{"win_length": 512, "norm": "batchnorm", "stem": "single", "num_labels": 200, "shampoo_beta": 0.95, "precondition_frequency": 25, "merge_dims": false, "batch_size": 256}
Rows from block 2 of a small multi-label audio tagger, named by matrix and row number. Each number is 500 + 50 x the weight over its row's rms, rounded and kept within 0 to 999. All counts start at 0. Numbers have three digits each. After the name is the row's rms in percent of the matrix's.
Before each channel's rows are labels from the 100 clips, of 14848, where the channel reaches its highest value: "strongest on" is what is common among them; "loudest band" is the band of the loudest frequency at the time of the peak. Only what is clearly more common there than usual is listed. The data: short read English sentences (LibriTTS-R). In brackets: how many of the 100.
# c30: last pointwise conv (model.blocks.2.c3.0.weight, 192x192x1), inputs 0-47

strongest on: the word "to" (36)
loudest band: 4000 to 8000 Hz (42); 2000 to 4000 Hz (28)
c30.32 098:425378391518489488514514560434438558448432460518492520448552520475441472504545455505558451513458493537583515524532645433451475472466480542450487

strongest on: voice: female (90)
loudest band: 250 to 500 Hz (36)
c30.71 106:491499517583497520569494624388572516587460523504507526583428592428484514415540494500544464550444478531519476513501536490468402492506521446530473

strongest on: voice: female (86)
loudest band: 250 to 500 Hz (40)
c30.62 107:516367417552573507506436525486487475586405506497419438516435473454493559548514415482541520525442495462426517441461527471568528446493576458483464

strongest on: voice: male (83)
loudest band: 250 to 500 Hz (59)
c30.139 099:560355649495601466402527520489431471468524478429435529421560484489644494469463500590471424547402535467541563468487438407391524595551464454446613

strongest on: voice: male (76)
loudest band: 500 to 1000 Hz (35); 250 to 500 Hz (32)
c30.16 095:447417566538463499617487363496558521569446571537557454596469522523528435500617520587474549492509428508533502567524476473601475390521457537453513

strongest on: voice: male (100)
loudest band: 250 to 500 Hz (60)
c30.58 102:489453502441427545501514574532479472534603437525495437520488596575617468586438416516441453458412549536472496464512499486484511551544479456470531

strongest on: voice: female (94)
loudest band: 4000 to 8000 Hz (82)
c30.15 104:547563614514508425479562544591508492481436565516480429485503467552492510479406513440471539482555499454399449591537453438516481583474535510487476

strongest on: voice: female (89)
loudest band: 250 to 500 Hz (25)
c30.159 099:534540455585483465570408573474504386584451459367467490439354588472487480456606464541508459658367443471422456503569477586441375504461541538505458

strongest on: voice: male (90)
loudest band: 500 to 1000 Hz (55)
c30.69 098:409490546466565543540391351463666491566562493444483463645508444565538491422488565530563536528448484511476462570600457538620521458435439462484391

strongest on: voice: female (97); the word "i" (45)
loudest band: 1000 to 2000 Hz (49)
c30.9 089:339527539494420544481468476480476562566486414464498490499498490521458562518438567473675425414460479491562626472555390395532517462521417496381482

strongest on: voice: male (84)
loudest band: 250 to 500 Hz (44)
c30.83 094:444510459449509627453458568570433515463472491457454483462497459459457504566477524534560393456513467480514504504504594561402514514401504511469562

strongest on: voice: female (89)
loudest band: 500 to 1000 Hz (37)
c30.124 099:523561570436425460552519519493489472497475536418568555560510580538467481499504553562508543447540442459543531546397513450460481511518441383574581

strongest on: voice: female (86)
loudest band: 250 to 500 Hz (30)
c30.45 096:577558520581468513484455500514516397572558395483484520378486429604524509517431480521469472475516581454409565498550554530640596482440541570552490

strongest on: voice: female (93)
loudest band: 500 to 1000 Hz (36)
c30.137 102:440552467498467513486633525457465538561483439446540528547387427535510428544466575509633476396488405535508495506525525423432539529606412482445475

strongest on: the word "she" (34)
loudest band: 2000 to 4000 Hz (52)
c30.169 099:543470488548474485456506524622556435481532505506461492489527520501459524534548432483540571523449463495473523567498474487469501527537587653409497

strongest on: voice: male (91)
loudest band: 250 to 500 Hz (25)
c30.54 098:534434517377483459488414478567571377419450482541522414397515562541478426532392496427456389618464486517529558566452528477565391584565426439466470

strongest on: voice: male (82); the word "what" (28)
loudest band: 250 to 500 Hz (56); 500 to 1000 Hz (30)
c30.147 100:474507565554519503462481453506518501392506490539497559508391572597549558397428538626446520459532623519548493549490553558589546492502472463460414

strongest on: the word "was" (41); the word "it" (37)
loudest band: 250 to 500 Hz (73)
c30.42 094:533545461513512539576473461591469447604507410527531564513501586554472487496470384522465563508522508530458475465486488549631480539450454606455455

strongest on: the word "she" (37)
loudest band: 2000 to 4000 Hz (46)
c30.96 099:505510543510606507501415504543459507390502534407473565458403530456487525442452521469524479533498511487513512456493495542468530571451501416540568

strongest on: voice: female (81)
loudest band: 4000 to 8000 Hz (44)
c30.170 095:479511560505525477418487486509482554511456453517436533471423506478547469480410554495487443436493425563445538653436560435423576578462501489610483

strongest on: voice: male (85)
loudest band: 250 to 500 Hz (57)
c30.191 099:457540509475569479484495465458448427489443578442516547467555480465435466569516644493544488443576565588463424513582517484481621417454462512444544

strongest on: voice: male (83); the word "for" (27)
loudest band: 250 to 500 Hz (48)
c30.163 100:622394504465475503519508554457536513552536423571527444591512453450637515482502538597507425515468457518447505498505525411447540513489551498510586

strongest on: voice: female (84)
loudest band: 500 to 1000 Hz (59)
c30.90 096:614499505555509460604577402445399546500535475513590558500449445544446426473384507517468449526504506459492456496493471524457559518467488426472475

strongest on: the word "she" (36)
loudest band: 4000 to 8000 Hz (27)
c30.85 095:495544509477578619519506466461457516505540512617562474540486530459472510466416492443515486553448512556480392563503459508557437603507493552550503

strongest on: voice: male (73)
loudest band: 4000 to 8000 Hz (42)
c30.6 099:463443604519480513533522516519515511425500592455460465531498493503497513490518485505514498550491549499484534529434489496477627387500467473497501

strongest on: voice: male (85)
loudest band: 250 to 500 Hz (48)
c30.80 103:469556395446482478538506507478525478534492405470506510600533432431421438586571537465516523577539444542477384484482472607494489492459413526478477

strongest on: voice: male (75)
loudest band: 2000 to 4000 Hz (33)
c30.110 101:438569630438472616549523473462463555504399559512542584497572428495496504578469498513497486586539616478518401443539467445486469376579457485569524

strongest on: voice: female (91)
loudest band: 250 to 500 Hz (38)
c30.126 097:597536593558510508465557463423428426460483419414525448457488516502593474477524421560549466515535448479457573618451445527524495430464564552505514

strongest on: the word "she" (47)
loudest band: 2000 to 4000 Hz (60)
c30.120 106:562523463519454396441489487506553535440474578456533566509543435488535418507567509540580524549442528582525488498467457448456364514473449495474444

strongest on: voice: male (100)
loudest band: 250 to 500 Hz (61)
c30.143 095:475475484424477563540542412631473508476459457498506568413598468511359468493527520528469503548542472517521485441584525613539617510636453536458616

strongest on: voice: female (95)
loudest band: 4000 to 8000 Hz (72)
c30.111 100:442526499554461495404526485454501600478401580403527533456533524564422482517471510513559519460501419489479457584464475511474442526517518410549545

strongest on: voice: male (76)
loudest band: 500 to 1000 Hz (45); 250 to 500 Hz (25)
c30.177 103:451523563504359444519545479509570455416459452506443546554497372570516595572476487612446482495540520455493536510580526515571504489461575443482408

strongest on: voice: female (82)
loudest band: 1000 to 2000 Hz (42); 500 to 1000 Hz (33)
c30.98 097:487501462551508557486551529481479470471492399444450493522440578540498435462535515509557463529579522476550478471461548490518477550365457622543519

strongest on: voice: female (82)
loudest band: 4000 to 8000 Hz (84)
c30.95 092:531499572502545455549517452482568574582531512500454469516495565479461516473519484593470517547517421518465511563510531451527456540457435470502493

strongest on: voice: male (91)
loudest band: 250 to 500 Hz (60)
c30.14 107:594546543462395458484441523476663551519562533456530536600522470410524443581481423457486523432452489421433486560455520508612378502619526551542755

strongest on: voice: female (90)
loudest band: 4000 to 8000 Hz (37)
c30.41 104:494561539518484456467562486467543583448451505520484524468506447489545540497420515460513533435487596503539493519520451559455443476523565433584434

strongest on: the word "she" (66)
loudest band: 2000 to 4000 Hz (61)
c30.1 099:432502584454556521387437533588436504501484578451437483585503527501496571523439458573579542502527455500486605473529552465558537516527515423503520

strongest on: the word "is" (32); the word "what" (29)
loudest band: 250 to 500 Hz (25)
c30.29 104:555577559473467461496554510541614501491491451573566569416589490431469495548441452484496527510506504502504492449459530597476498502464461437602416

strongest on: voice: female (81)
loudest band: 500 to 1000 Hz (32)
c30.103 100:518525483544418462606539384512475455520517513514518451505530523486467490536454470480518489551443514471505465493479494461542391489516501429500443

strongest on: voice: female (82)
loudest band: 4000 to 8000 Hz (95)
c30.115 105:456409536451475484480498488476466624511527523481529423527464449494466386483498530531500459497438574488521378580481565468460550494472523518497534

strongest on: voice: male (72)
loudest band: 2000 to 4000 Hz (32)
c30.136 099:502568478546545615457455517462543466524412515411565535433543481511526540502578499504563433553520465520445536576534541489445446525478519549504454

strongest on: voice: male (75)
loudest band: 250 to 500 Hz (36)
c30.121 091:578488380453558578519512565489528468498503481469487546533398458577519515478427490526552575499479548463511434461498501430522401482490509493448522

strongest on: the word "was" (44)
loudest band: 250 to 500 Hz (49)
c30.182 101:503491537433481514559515501558529452529539491439466470430400474568453436589491442478517464489406507363487535448501497571522516425545441430595485

strongest on: the word "i" (67)
loudest band: 1000 to 2000 Hz (45)
c30.148 100:558508505572481509508439520450517442482552507539472461423526473570479523490616512557508488480499503426521545505504439473517463471558462448455556

strongest on: voice: male (74)
loudest band: 250 to 500 Hz (48)
c30.158 099:456504506505599546461466579567419503563520560488450461533578451464485578508463579503407512526510572477588447501500628567583483575506453560501531

strongest on: voice: male (84)
loudest band: 500 to 1000 Hz (27)
c30.75 094:423461528488563470461492500498583495514597546516415529559495563533508498386532471470444524538483499482511478445434516579541540502439457458428578

strongest on: voice: male (83)
loudest band: 250 to 500 Hz (66)
c30.94 098:558494576516520567537512491467595541516520508450505516475559529555569420536449544481431511500438557441395504502479437628553519478453504540501528

strongest on: voice: male (73)
loudest band: 250 to 500 Hz (56)
c30.21 098:588484476482476508517451526679501479436561480445508680466508461554498507583511392550503546540526428408493495557459535509530490505458459510489557