Weights of a small multi-label audio tagger: norm batchnorm.
Rows from block 6 of a small multi-label audio tagger, named by matrix and row number. Each number is 200 + 20 x the weight over its row's rms, rounded and kept within 0 to 999. All counts start at 0.
After each channel's rows are labels from the 100 clips, of 14848, where the channel reaches its highest value: "loudest band" is the band of the loudest frequency at the time of the peak; "responds to" is what is common among them. Only what is clearly more common there than usual is listed. The data: short read English sentences (LibriTTS-R).
# c30: last pointwise conv (model.blocks.6.c3.0.weight, 192x192x1), inputs 96-191

c30.95,217,210,201,171,198,177,213,199,174,206,202,203,201,205,157,199,173,222,180,179,218,203,238,216,187,236,200,202,214,190,213,218,155,193,195,197,254,185,199,212,201,184,188,184,209,185,170,192,179,209,181,227,180,181,174,205,220,186,246,191,272,178,179,199,212,163,194,197,232,213,209,176,216,159,184,160,174,190,202,207,192,231,207,177,183,217,181,211,217,201,207,188,218,213,176,217
loudest band: 500 to 1000 Hz
responds to: the word "oh"

c30.68,202,222,191,192,188,228,201,152,206,178,163,178,172,231,197,211,188,190,165,218,189,210,193,199,200,178,192,217,212,195,209,195,179,216,201,177,173,185,189,172,199,209,198,189,184,176,199,206,240,198,212,238,185,247,214,207,221,171,193,235,191,203,187,206,208,194,189,212,206,221,204,208,185,208,160,178,226,192,178,190,200,204,201,190,197,219,215,207,202,199,182,197,160,200,206,215
loudest band: 500 to 1000 Hz
responds to: the word "one"

c30.154,215,182,184,213,208,197,209,230,231,234,210,213,170,207,187,196,176,181,198,230,209,207,228,180,192,203,183,209,206,188,265,196,208,180,197,217,219,207,215,223,208,203,175,222,214,199,212,180,205,216,180,181,229,224,179,244,180,210,210,209,203,235,215,226,211,157,225,221,249,217,225,190,185,191,186,216,223,192,204,199,206,234,206,186,225,198,226,184,231,185,185,233,182,195,198,236
loudest band: 250 to 500 Hz
responds to: the word "not"; the word "did"; the word "he"

c30.170,159,210,176,213,238,203,218,205,226,190,212,215,143,235,193,203,201,178,172,204,173,212,196,165,196,256,205,180,188,189,193,189,197,169,181,222,201,218,193,200,195,180,220,234,210,201,208,214,177,205,227,178,202,195,215,191,206,192,218,175,176,209,160,219,190,199,181,172,194,185,184,194,183,215,200,206,165,230,188,197,206,190,215,192,219,168,216,206,160,198,186,183,184,219,216,205
loudest band: 250 to 500 Hz
responds to: the word "i"; the word "didn't"

c30.71,218,200,234,229,215,180,211,191,174,185,176,223,178,216,227,225,165,214,196,227,198,199,179,190,221,191,207,193,196,174,188,156,231,197,217,197,227,209,210,239,218,250,218,181,213,225,212,207,179,195,203,184,180,203,176,204,219,181,205,206,203,201,184,190,181,194,237,209,198,169,195,198,169,192,182,207,187,224,221,222,245,183,201,200,217,196,211,198,180,190,190,190,182,208,243,190
loudest band: 250 to 500 Hz
responds to: the word "you"

c30.12,193,213,195,164,126,198,197,188,217,197,190,183,167,208,203,220,189,206,202,197,210,160,195,227,184,204,171,170,187,188,200,195,181,205,166,170,176,196,182,217,215,200,187,205,198,226,176,181,193,213,229,212,179,208,192,248,191,179,203,191,190,188,229,229,161,223,181,189,180,195,217,196,171,211,192,190,195,202,203,190,199,196,206,171,196,202,187,190,196,165,215,219,193,170,213,215
loudest band: 250 to 500 Hz
responds to: the word "it"

c30.98,214,216,181,200,195,192,201,214,178,205,227,217,196,178,188,200,221,181,203,173,198,248,198,183,237,201,216,192,213,220,269,171,225,187,209,181,241,207,233,135,238,210,151,186,202,219,231,241,205,213,190,200,198,195,191,204,222,210,219,198,193,179,216,191,218,195,200,216,181,212,219,192,203,223,206,195,157,258,195,200,206,248,165,161,218,197,184,209,220,228,159,188,215,201,207,212
loudest band: 250 to 500 Hz
responds to: the word "no"

c30.174,196,205,213,214,192,178,238,196,170,227,200,174,193,205,213,238,190,201,215,204,211,179,185,210,192,185,223,226,197,191,205,194,188,190,175,173,184,205,216,205,221,190,183,170,224,194,159,211,215,215,202,210,196,200,205,185,220,186,211,192,195,177,178,175,197,211,234,177,208,232,161,204,203,177,212,196,244,172,172,178,178,236,201,249,201,191,213,222,175,231,149,199,171,227,186,184
loudest band: 2000 to 4000 Hz
responds to: the word "she"

c30.88,162,187,206,192,215,221,162,220,198,233,193,214,200,148,210,150,190,210,185,184,194,171,200,209,231,200,238,175,243,197,209,251,239,200,177,193,184,244,204,222,217,212,179,223,203,193,191,197,161,228,191,225,199,209,182,197,181,192,202,187,189,182,208,176,166,182,175,196,187,193,194,213,229,191,246,172,173,217,207,180,209,213,200,176,211,213,220,188,195,174,224,190,203,232,204,219
loudest band: 4000 to 8000 Hz
responds to: the word "mr"; the word "mrs"; the word "is"

c30.138,195,211,193,198,204,201,189,192,201,254,181,222,203,201,210,197,196,188,198,192,191,180,207,217,214,167,205,167,179,213,175,211,205,195,180,214,222,203,214,228,225,235,189,203,185,191,173,173,184,202,191,204,185,186,197,193,216,172,185,209,167,208,191,194,172,208,202,162,230,238,176,221,214,172,193,232,215,178,188,182,169,219,226,197,220,194,209,214,197,196,200,187,178,189,185,200
loudest band: 4000 to 8000 Hz
responds to: the word "mr"

c30.104,154,223,197,209,181,174,234,231,165,222,200,229,194,254,191,221,224,182,215,216,191,220,224,209,204,167,204,186,184,171,158,226,174,184,184,196,201,193,181,177,180,196,199,202,212,187,216,185,213,182,218,210,191,206,216,209,205,174,212,182,171,211,208,220,220,189,207,172,155,206,194,208,158,168,189,212,187,239,217,205,194,226,217,210,202,205,182,205,253,198,205,228,210,178,179,190
loudest band: 1000 to 2000 Hz
responds to: the word "not"

c30.178,215,207,219,265,180,208,194,201,214,189,194,229,173,187,194,206,198,165,189,226,185,227,238,209,223,159,176,201,193,188,209,152,194,214,205,188,208,198,214,176,213,229,196,214,200,180,164,232,185,175,177,207,203,185,200,227,193,200,207,196,183,183,205,183,220,195,194,192,200,193,180,238,194,197,220,228,221,198,196,215,241,228,211,241,187,187,177,201,201,201,195,179,177,247,214,238
loudest band: 1000 to 2000 Hz
responds to: the word "not"

c30.134,195,218,171,183,194,204,214,176,221,173,201,230,195,196,207,229,198,187,226,240,169,175,199,208,193,189,210,199,225,176,192,212,199,201,157,193,184,180,215,219,194,183,235,188,220,203,205,227,208,207,199,233,210,210,210,178,226,191,163,206,203,183,219,179,171,206,214,194,168,200,223,176,180,187,227,159,184,190,213,185,198,170,197,226,222,146,186,194,213,173,199,197,205,200,171,215
loudest band: 2000 to 4000 Hz
responds to: the word "she"

c30.168,180,218,230,231,240,208,234,205,223,213,202,204,191,238,209,192,190,184,180,190,192,244,184,198,185,168,179,182,204,196,206,230,208,188,216,184,215,159,202,252,223,227,202,193,219,202,162,225,197,177,220,183,191,210,245,217,207,186,192,205,210,198,177,220,166,177,217,206,194,178,188,213,213,186,210,227,212,235,164,190,208,204,228,240,216,176,214,220,178,213,193,185,183,208,186,214
loudest band: 250 to 500 Hz
responds to: the word "you"

c30.91,251,231,194,192,217,214,216,231,196,214,189,194,256,179,234,202,179,199,197,167,214,185,194,214,179,186,197,173,164,209,210,167,186,143,181,227,197,196,198,204,183,168,203,220,159,171,209,188,215,189,208,219,223,187,213,208,172,190,185,188,213,161,181,183,184,192,192,174,212,220,238,229,223,229,215,201,215,191,168,178,224,205,204,201,198,185,186,205,172,186,191,181,211,197,202,175
loudest band: 250 to 500 Hz
responds to: the word "so"

c30.101,215,204,183,203,188,192,215,182,163,235,189,191,198,177,238,196,222,204,185,165,172,231,220,216,230,188,176,238,145,214,186,184,194,199,197,177,175,199,192,217,186,229,184,225,186,198,179,196,183,229,183,225,151,213,209,200,167,171,204,195,226,233,218,159,189,213,189,233,223,207,205,191,225,185,230,182,194,178,191,238,164,199,199,197,204,216,225,184,181,212,169,149,205,199,184,191
loudest band: 4000 to 8000 Hz
responds to: the word "this"

c30.184,233,218,282,220,191,178,210,242,189,216,211,185,191,208,179,222,215,180,255,182,195,202,164,185,209,197,203,222,218,218,213,214,231,218,222,195,192,208,188,204,218,209,195,216,218,205,167,243,223,165,195,205,192,212,192,194,214,228,233,167,227,240,222,225,201,214,189,198,218,190,218,195,196,207,173,201,224,186,197,216,209,215,197,209,213,245,224,205,176,231,201,216,199,186,188,197
loudest band: 500 to 1000 Hz
responds to: the word "no"; the word "not"

c30.136,214,186,215,210,195,222,183,226,225,210,184,195,208,230,237,211,191,201,215,211,179,198,182,215,197,198,218,210,167,198,207,238,209,187,204,213,210,204,197,169,211,183,205,157,183,169,229,210,198,191,187,189,181,217,214,196,192,189,207,184,182,218,202,227,190,209,218,218,201,187,183,195,177,194,233,160,184,175,183,185,178,214,187,173,181,198,174,182,188,186,201,233,178,209,221,206
loudest band: 500 to 1000 Hz
responds to: the word "about"; the word "now"

c30.150,235,245,208,208,211,199,173,168,180,189,213,224,238,233,155,176,153,184,195,208,214,177,218,210,212,201,224,168,184,181,190,226,183,214,205,224,200,184,209,212,201,229,224,199,193,205,224,179,199,204,239,231,180,232,179,191,200,184,195,182,204,205,203,182,198,182,201,215,212,163,205,182,153,205,200,223,219,194,188,230,200,212,206,204,176,186,208,176,222,173,216,177,208,234,218,231
loudest band: 500 to 1000 Hz
responds to: the word "what"; the word "was"

c30.30,177,203,231,168,182,234,196,201,175,185,183,213,175,194,200,177,209,217,191,210,180,191,227,189,181,171,193,227,183,200,189,230,196,205,189,214,204,216,177,214,203,196,199,195,199,213,206,204,189,203,192,173,179,200,224,191,209,203,205,190,200,189,177,185,230,208,183,206,179,211,201,253,220,192,190,184,201,207,205,206,163,203,213,178,225,212,195,195,206,225,232,192,234,208,197,206
loudest band: 2000 to 4000 Hz
responds to: the word "i"; the word "should"; the word "shall"