python train.py --beta2=0.99 --learning_rate=0.002 --merge_dims=false --max_steps=8300 --epochs=81.6 --lr_schedule="linear" --warmup_steps=1660
Rows from block 9, named by matrix and row number. Each number is 128 + 32 x the weight over its row's rms, rounded and kept within 0 to 255. All counts start at 0. Numbers have three digits each. After the name is the row's rms in percent of the matrix's.
# mid10: scale 2 width-3 conv, dilation 2 (model.blocks.9.mid.1.0.weight, 48x48x3), inputs 24-47, a 3 kernel for each
mid10.0 117:089130129181190158139120125109147072130146080093101139155167144124163138147179139152153096152124099067145135180160150104141108126143180140169134119115137136147119155142136154145140114141102124135148146181161121140134
mid10.1 096:074102068091112116089132071125154122091125108144131174116127116067132144113118145159106164167153196098088075125141103122153116179131180104083103156143146172100037109142123071113155141146148120157095128099142139109090
mid10.2 100:141153158057090111140163176129154044147128186114117124071100106114085093164158204141150203132111161086116101102116130138124148095123123151123131117134124216170185138138139079123121160163161113129159125144165147127075
mid10.3 101:168143109110142102140126164106163153153134114133134170154107193141106200189108078127154140122136164098107157066064038122149126127131101060101093159142123080127142106172070081101078084097074122117082181135168140121170
mid10.4 106:136103080136150131175138191131105093095153159160165130195141164208172160170145082111128094109091062097161136102126122093150140082080129125126085160176165146115109218156140106129152094137125165165123099108091064125092
mid10.5 086:154166177138142089115111089076107135154124185081086048121126173089133100120170152097080095092146067084126118149099172193138172132100116099070147060119122216153216072126115142108113171124150153154135071092095164144211
mid10.6 090:079119084135145116158121079161115170145131077103114093121162149098116123141161211117111153144172207123134120104112088128132173096138117086073110152109108101117126131154110138146133101085112140118109108108159156147146
mid10.7 096:130158099108099115097112092091114115095145118145158170139120100099137148149108133175139164088071085164134119087096090101139184093107143110113082207169196156114109101096081143126150124148099123086109098083098115154080
mid10.8 094:119131144137120167111105073124119091122131099161117239132139089119132110186114137118106064185186207134124068127107126067062085095106102165113146125130111075104105107090110158138184139134096179151187154131071123105119
mid10.9 104:143144154085116121150101137190126078148150093124108123110091179132100090083076064101129100113134131048122102112151089129124160093097097111079128090141136094102164133120084148131166106109120173143099129101077120129124
mid10.10 099:094153084140107093118096106114119077152149120071131087120140094081130103104092131139144145146142125204144152151137151120144162139138135083081055124147138142169130089129083134109175137139182139123166147116153109080113
mid10.11 107:108113133091124112161112122071151075156149108153146202157129203069096149146127099139153118121157168139131137189179161116133096059138072104120053107125058121146150046135108127154201138161110108097106068092094155148151
mid10.12 099:052129098154084087175132153136079122142150100143135098089149138182147222122147093155159183152121143101073132142148092102096123159153164185118130163138158153172206170107069137148172082136170167111106115119095151149140
mid10.13 112:030107061053097082137134125147166159154109106039128164166118134079101102103113129197133183130118156086112055106128081148154116117127129124100191135135159109122130180156104120129125099124159129137106122115116154111159
mid10.14 105:135118151187148197035121080078100145128106168119162105155144144121139086078127085122139188144134155075132123132134138162132144165123097144121073109142098088153142142148151079099058121118135152140124188158170136126126
mid10.15 093:135133122094091084148118131123124091104073050193117105120134141182111135091103106128123201068128087124135141117114101086108132098108149121116141132088091117096115140149127129145166094148156146162157123132126092144129
mid10.16 098:080100052115134150141169190165122106145144145114104106112140165103144178102144172145140135090091122098141132102146060126097149123144131208138149128138136101105112108147192131086114183181220136091152138161159167148165
mid10.17 101:134113166150106099203146170140160107199113079123148176087116120061076080122125135117135179096128104079086107131124133092131138161141187126114057150165118161106106188168167193130168124120111104116107115072133037091082
mid10.18 109:050127109127109113153147132151164140148126134099115112151118148151152131153109104131122082073137121172113141185136117168166104116135149121121116194173163080101077107129097121136095103117114080098184092088130104164096
mid10.19 096:066122067123161120082140100166102104144143184167153121101149135134147117144134127107165111128143152106081097122146133123166131124129181103120056171147113096123115101090118154120068096096180096104144082120141100126161
mid10.20 105:125105139086091073118114097080138112175147141172082102207154201155167136070091079172169176155119129156107124063135095099130075143104091174121119138154149158149132117133108121128115079077069095125127087119114118152108
mid10.21 102:145101105060138160105124157068089068198179225217121149136131117182153101196168169107116115160183187183145127122120087116129153150094166130082093139135117129127142150160168168091110153099144181125132103130150174105154
mid10.22 102:158121118131155137136148122165128124140138098184124169115127148105138166084137126023116049122078118112092136076081089049137132165146200079075099116129078204135136184146144089094106102090135166114137087111050146151104
mid10.23 103:133162164062117125148110096103085169091120071183129144112114050122153121133111103121150135115100144132132118100079109110139192072104097129126167078092108152099122147112178116127130076107093097127117133112149186129187
mid10.24 102:173127169171175182134140183046090074121143182104110105146193181093106152088113071159116141170167159142124100125114118148110152125154190141138182110134079100101083090100140175191162073140119101146136109112076073137133
mid10.25 092:063111084092095122105122110105122171152156126116136111088103117122120137091121137101175139101108121107088103189156150172164164123143119072081120119163106132139154152103125182129192105075096159158136116085080101091114
mid10.26 106:114120100180118118109104095093092093122132129139156112048076109090154065140139097185124182092134082110132158132101147136077121105151095218160129119128146136111134190205189115134080116101094066145125069087135110116139
mid10.27 103:183145143086111131119122150091117125091101112066111156121113119201171155061104134138141101096125140107105098136148139184222165109123121100134124121121127172154130123127171123140109160110043151094105119111130124127093
mid10.28 106:129134173115091119097106085147135121112089053108119075113114107174138219110141115135148150128146122100094112136150164122101123130126144146159110129142099161155171141120164129096140112111208091089061075076115067082106
mid10.29 097:123094108124108085175141126163153084126117121110084115044088111100102130146109134192129137148134166118126075120079145141176159086118152067077079146141189182167142119124176122109135126120103049094129127097099162143155
mid10.30 089:215168196090080130144117099128122100150079118058110139082098078138136098101107128156104116130143146121133132101126054144130112133117159154079099126135079081072088073084101071111125156146084102113140105132062112113121
mid10.31 103:099122161116114170106125119102127135096063021143144130136100163136123158136108168188132135130112098171158177120112123166136128104127102094109065104086067145112125145125173115091136140116099201174190135163173137113130
mid10.32 085:124117170135117137129110081142118114146130170185164155142135120080116128104131086134127105108064108171138118142170194169148233111117163101107086065093101156161105088131127089110076062111130108127106091098112128104097
mid10.33 099:145127112102107043206160177128122137084075082147112158139097040134153114169159152109087070164164148073097092097106089147113133096102060114083129142151138083121142108095095131130156148126125112090095090140085127113140
mid10.34 106:161117126082151139088128102109166159118135181137149135113104097140134119089057097076122094191147194164131117105101123085165074075109059148121122129131130168143116076147173129173141031113105117094107069095084079145136
mid10.35 100:164139152134146145103143113151140158132144161088140121181133092137152086098123116179173170099149125067095068113114076093140122111136213136133176097101098117121091141128087095113106123118154082088112128109080144128201
mid10.36 102:163165138123126079121155137176184166094103089107128173129127149134137137083099106144120128094102146135107153146156199105128137087102092129117146159164156109118090154151163060097049167172195158150111100070096149115103
mid10.37 091:099123123112117181087137121134150167070130103197157168125115158058133124101140126174163190141111058126126107110129141109098097148102099149132109091123082127163175113073083157125083113088099200114177128153138088085135
mid10.38 094:095093102155143129148148102124110081105128193147169166079150124082156095143104102147144114114105109110078091147162187120151151138165114153119098189129101104150094075063124108102142066098172129085135121146104149157219
mid10.39 100:099114062120139143135145133095132107117118112210156174149134100136158138124129036172162096162098159097111179084154114134156160148134141146133162089124152117127127119125112089133094185157127111112134147083080148129110
mid10.40 106:172115155207134109061079046110119182127111122114149126097123101142197128116130199120129120089118109087115140188119127159152172056114130132134155114101155115131154182112122182146176226130120052090076090092085194114096
mid10.41 103:126137091112133168157168152117157134174147180143112085152169109067130050108164113138135177130137165169157172180133186141157119123171131101138090154158130121111065175142162097150137178118113098106075131126087112139069
mid10.42 103:160148171153095118114099071161130182154122133152111155132093105141112122136115102113092104103134147077072133165093053152116117112133112144081137166155222139135145137175155195107114201164119095091121160130126168154193
mid10.43 096:164140144071147156141126135083135111080124057136130057065095078159125121103105097142169181113129143135090089122130145139101089149165176070104101131145105066099106109087130083120095195157203141117128094059067142162158
mid10.44 090:179151145112093051112122108205152202112091128190149173134134137110095114184143178174113206092123117153154196173079117121109133193152185125101115129170143121136169175155083133136149129151116109086121077120080075129104
mid10.45 097:130139137134090099130128141179150219089105078170100090102141166124081108134071099123145122158141173158140119122104123111149180114122121117122080120113120150125161110109124085139174119083111091112120098123136141134159
mid10.46 102:110119107115123110087100135077122120111108145142127170126107088109129087139157183110113139173152148151134108040081127185153178185151124112134147183100151154145187138137097099124139173139184082092127155147120135138121
mid10.47 099:157163151087132094066106143118120110081111038121098137131138136112126105092113166145130143148147087092126098126105102098114208137117107150145225126102076122088086118151099098099082059103083125127142106135122182137181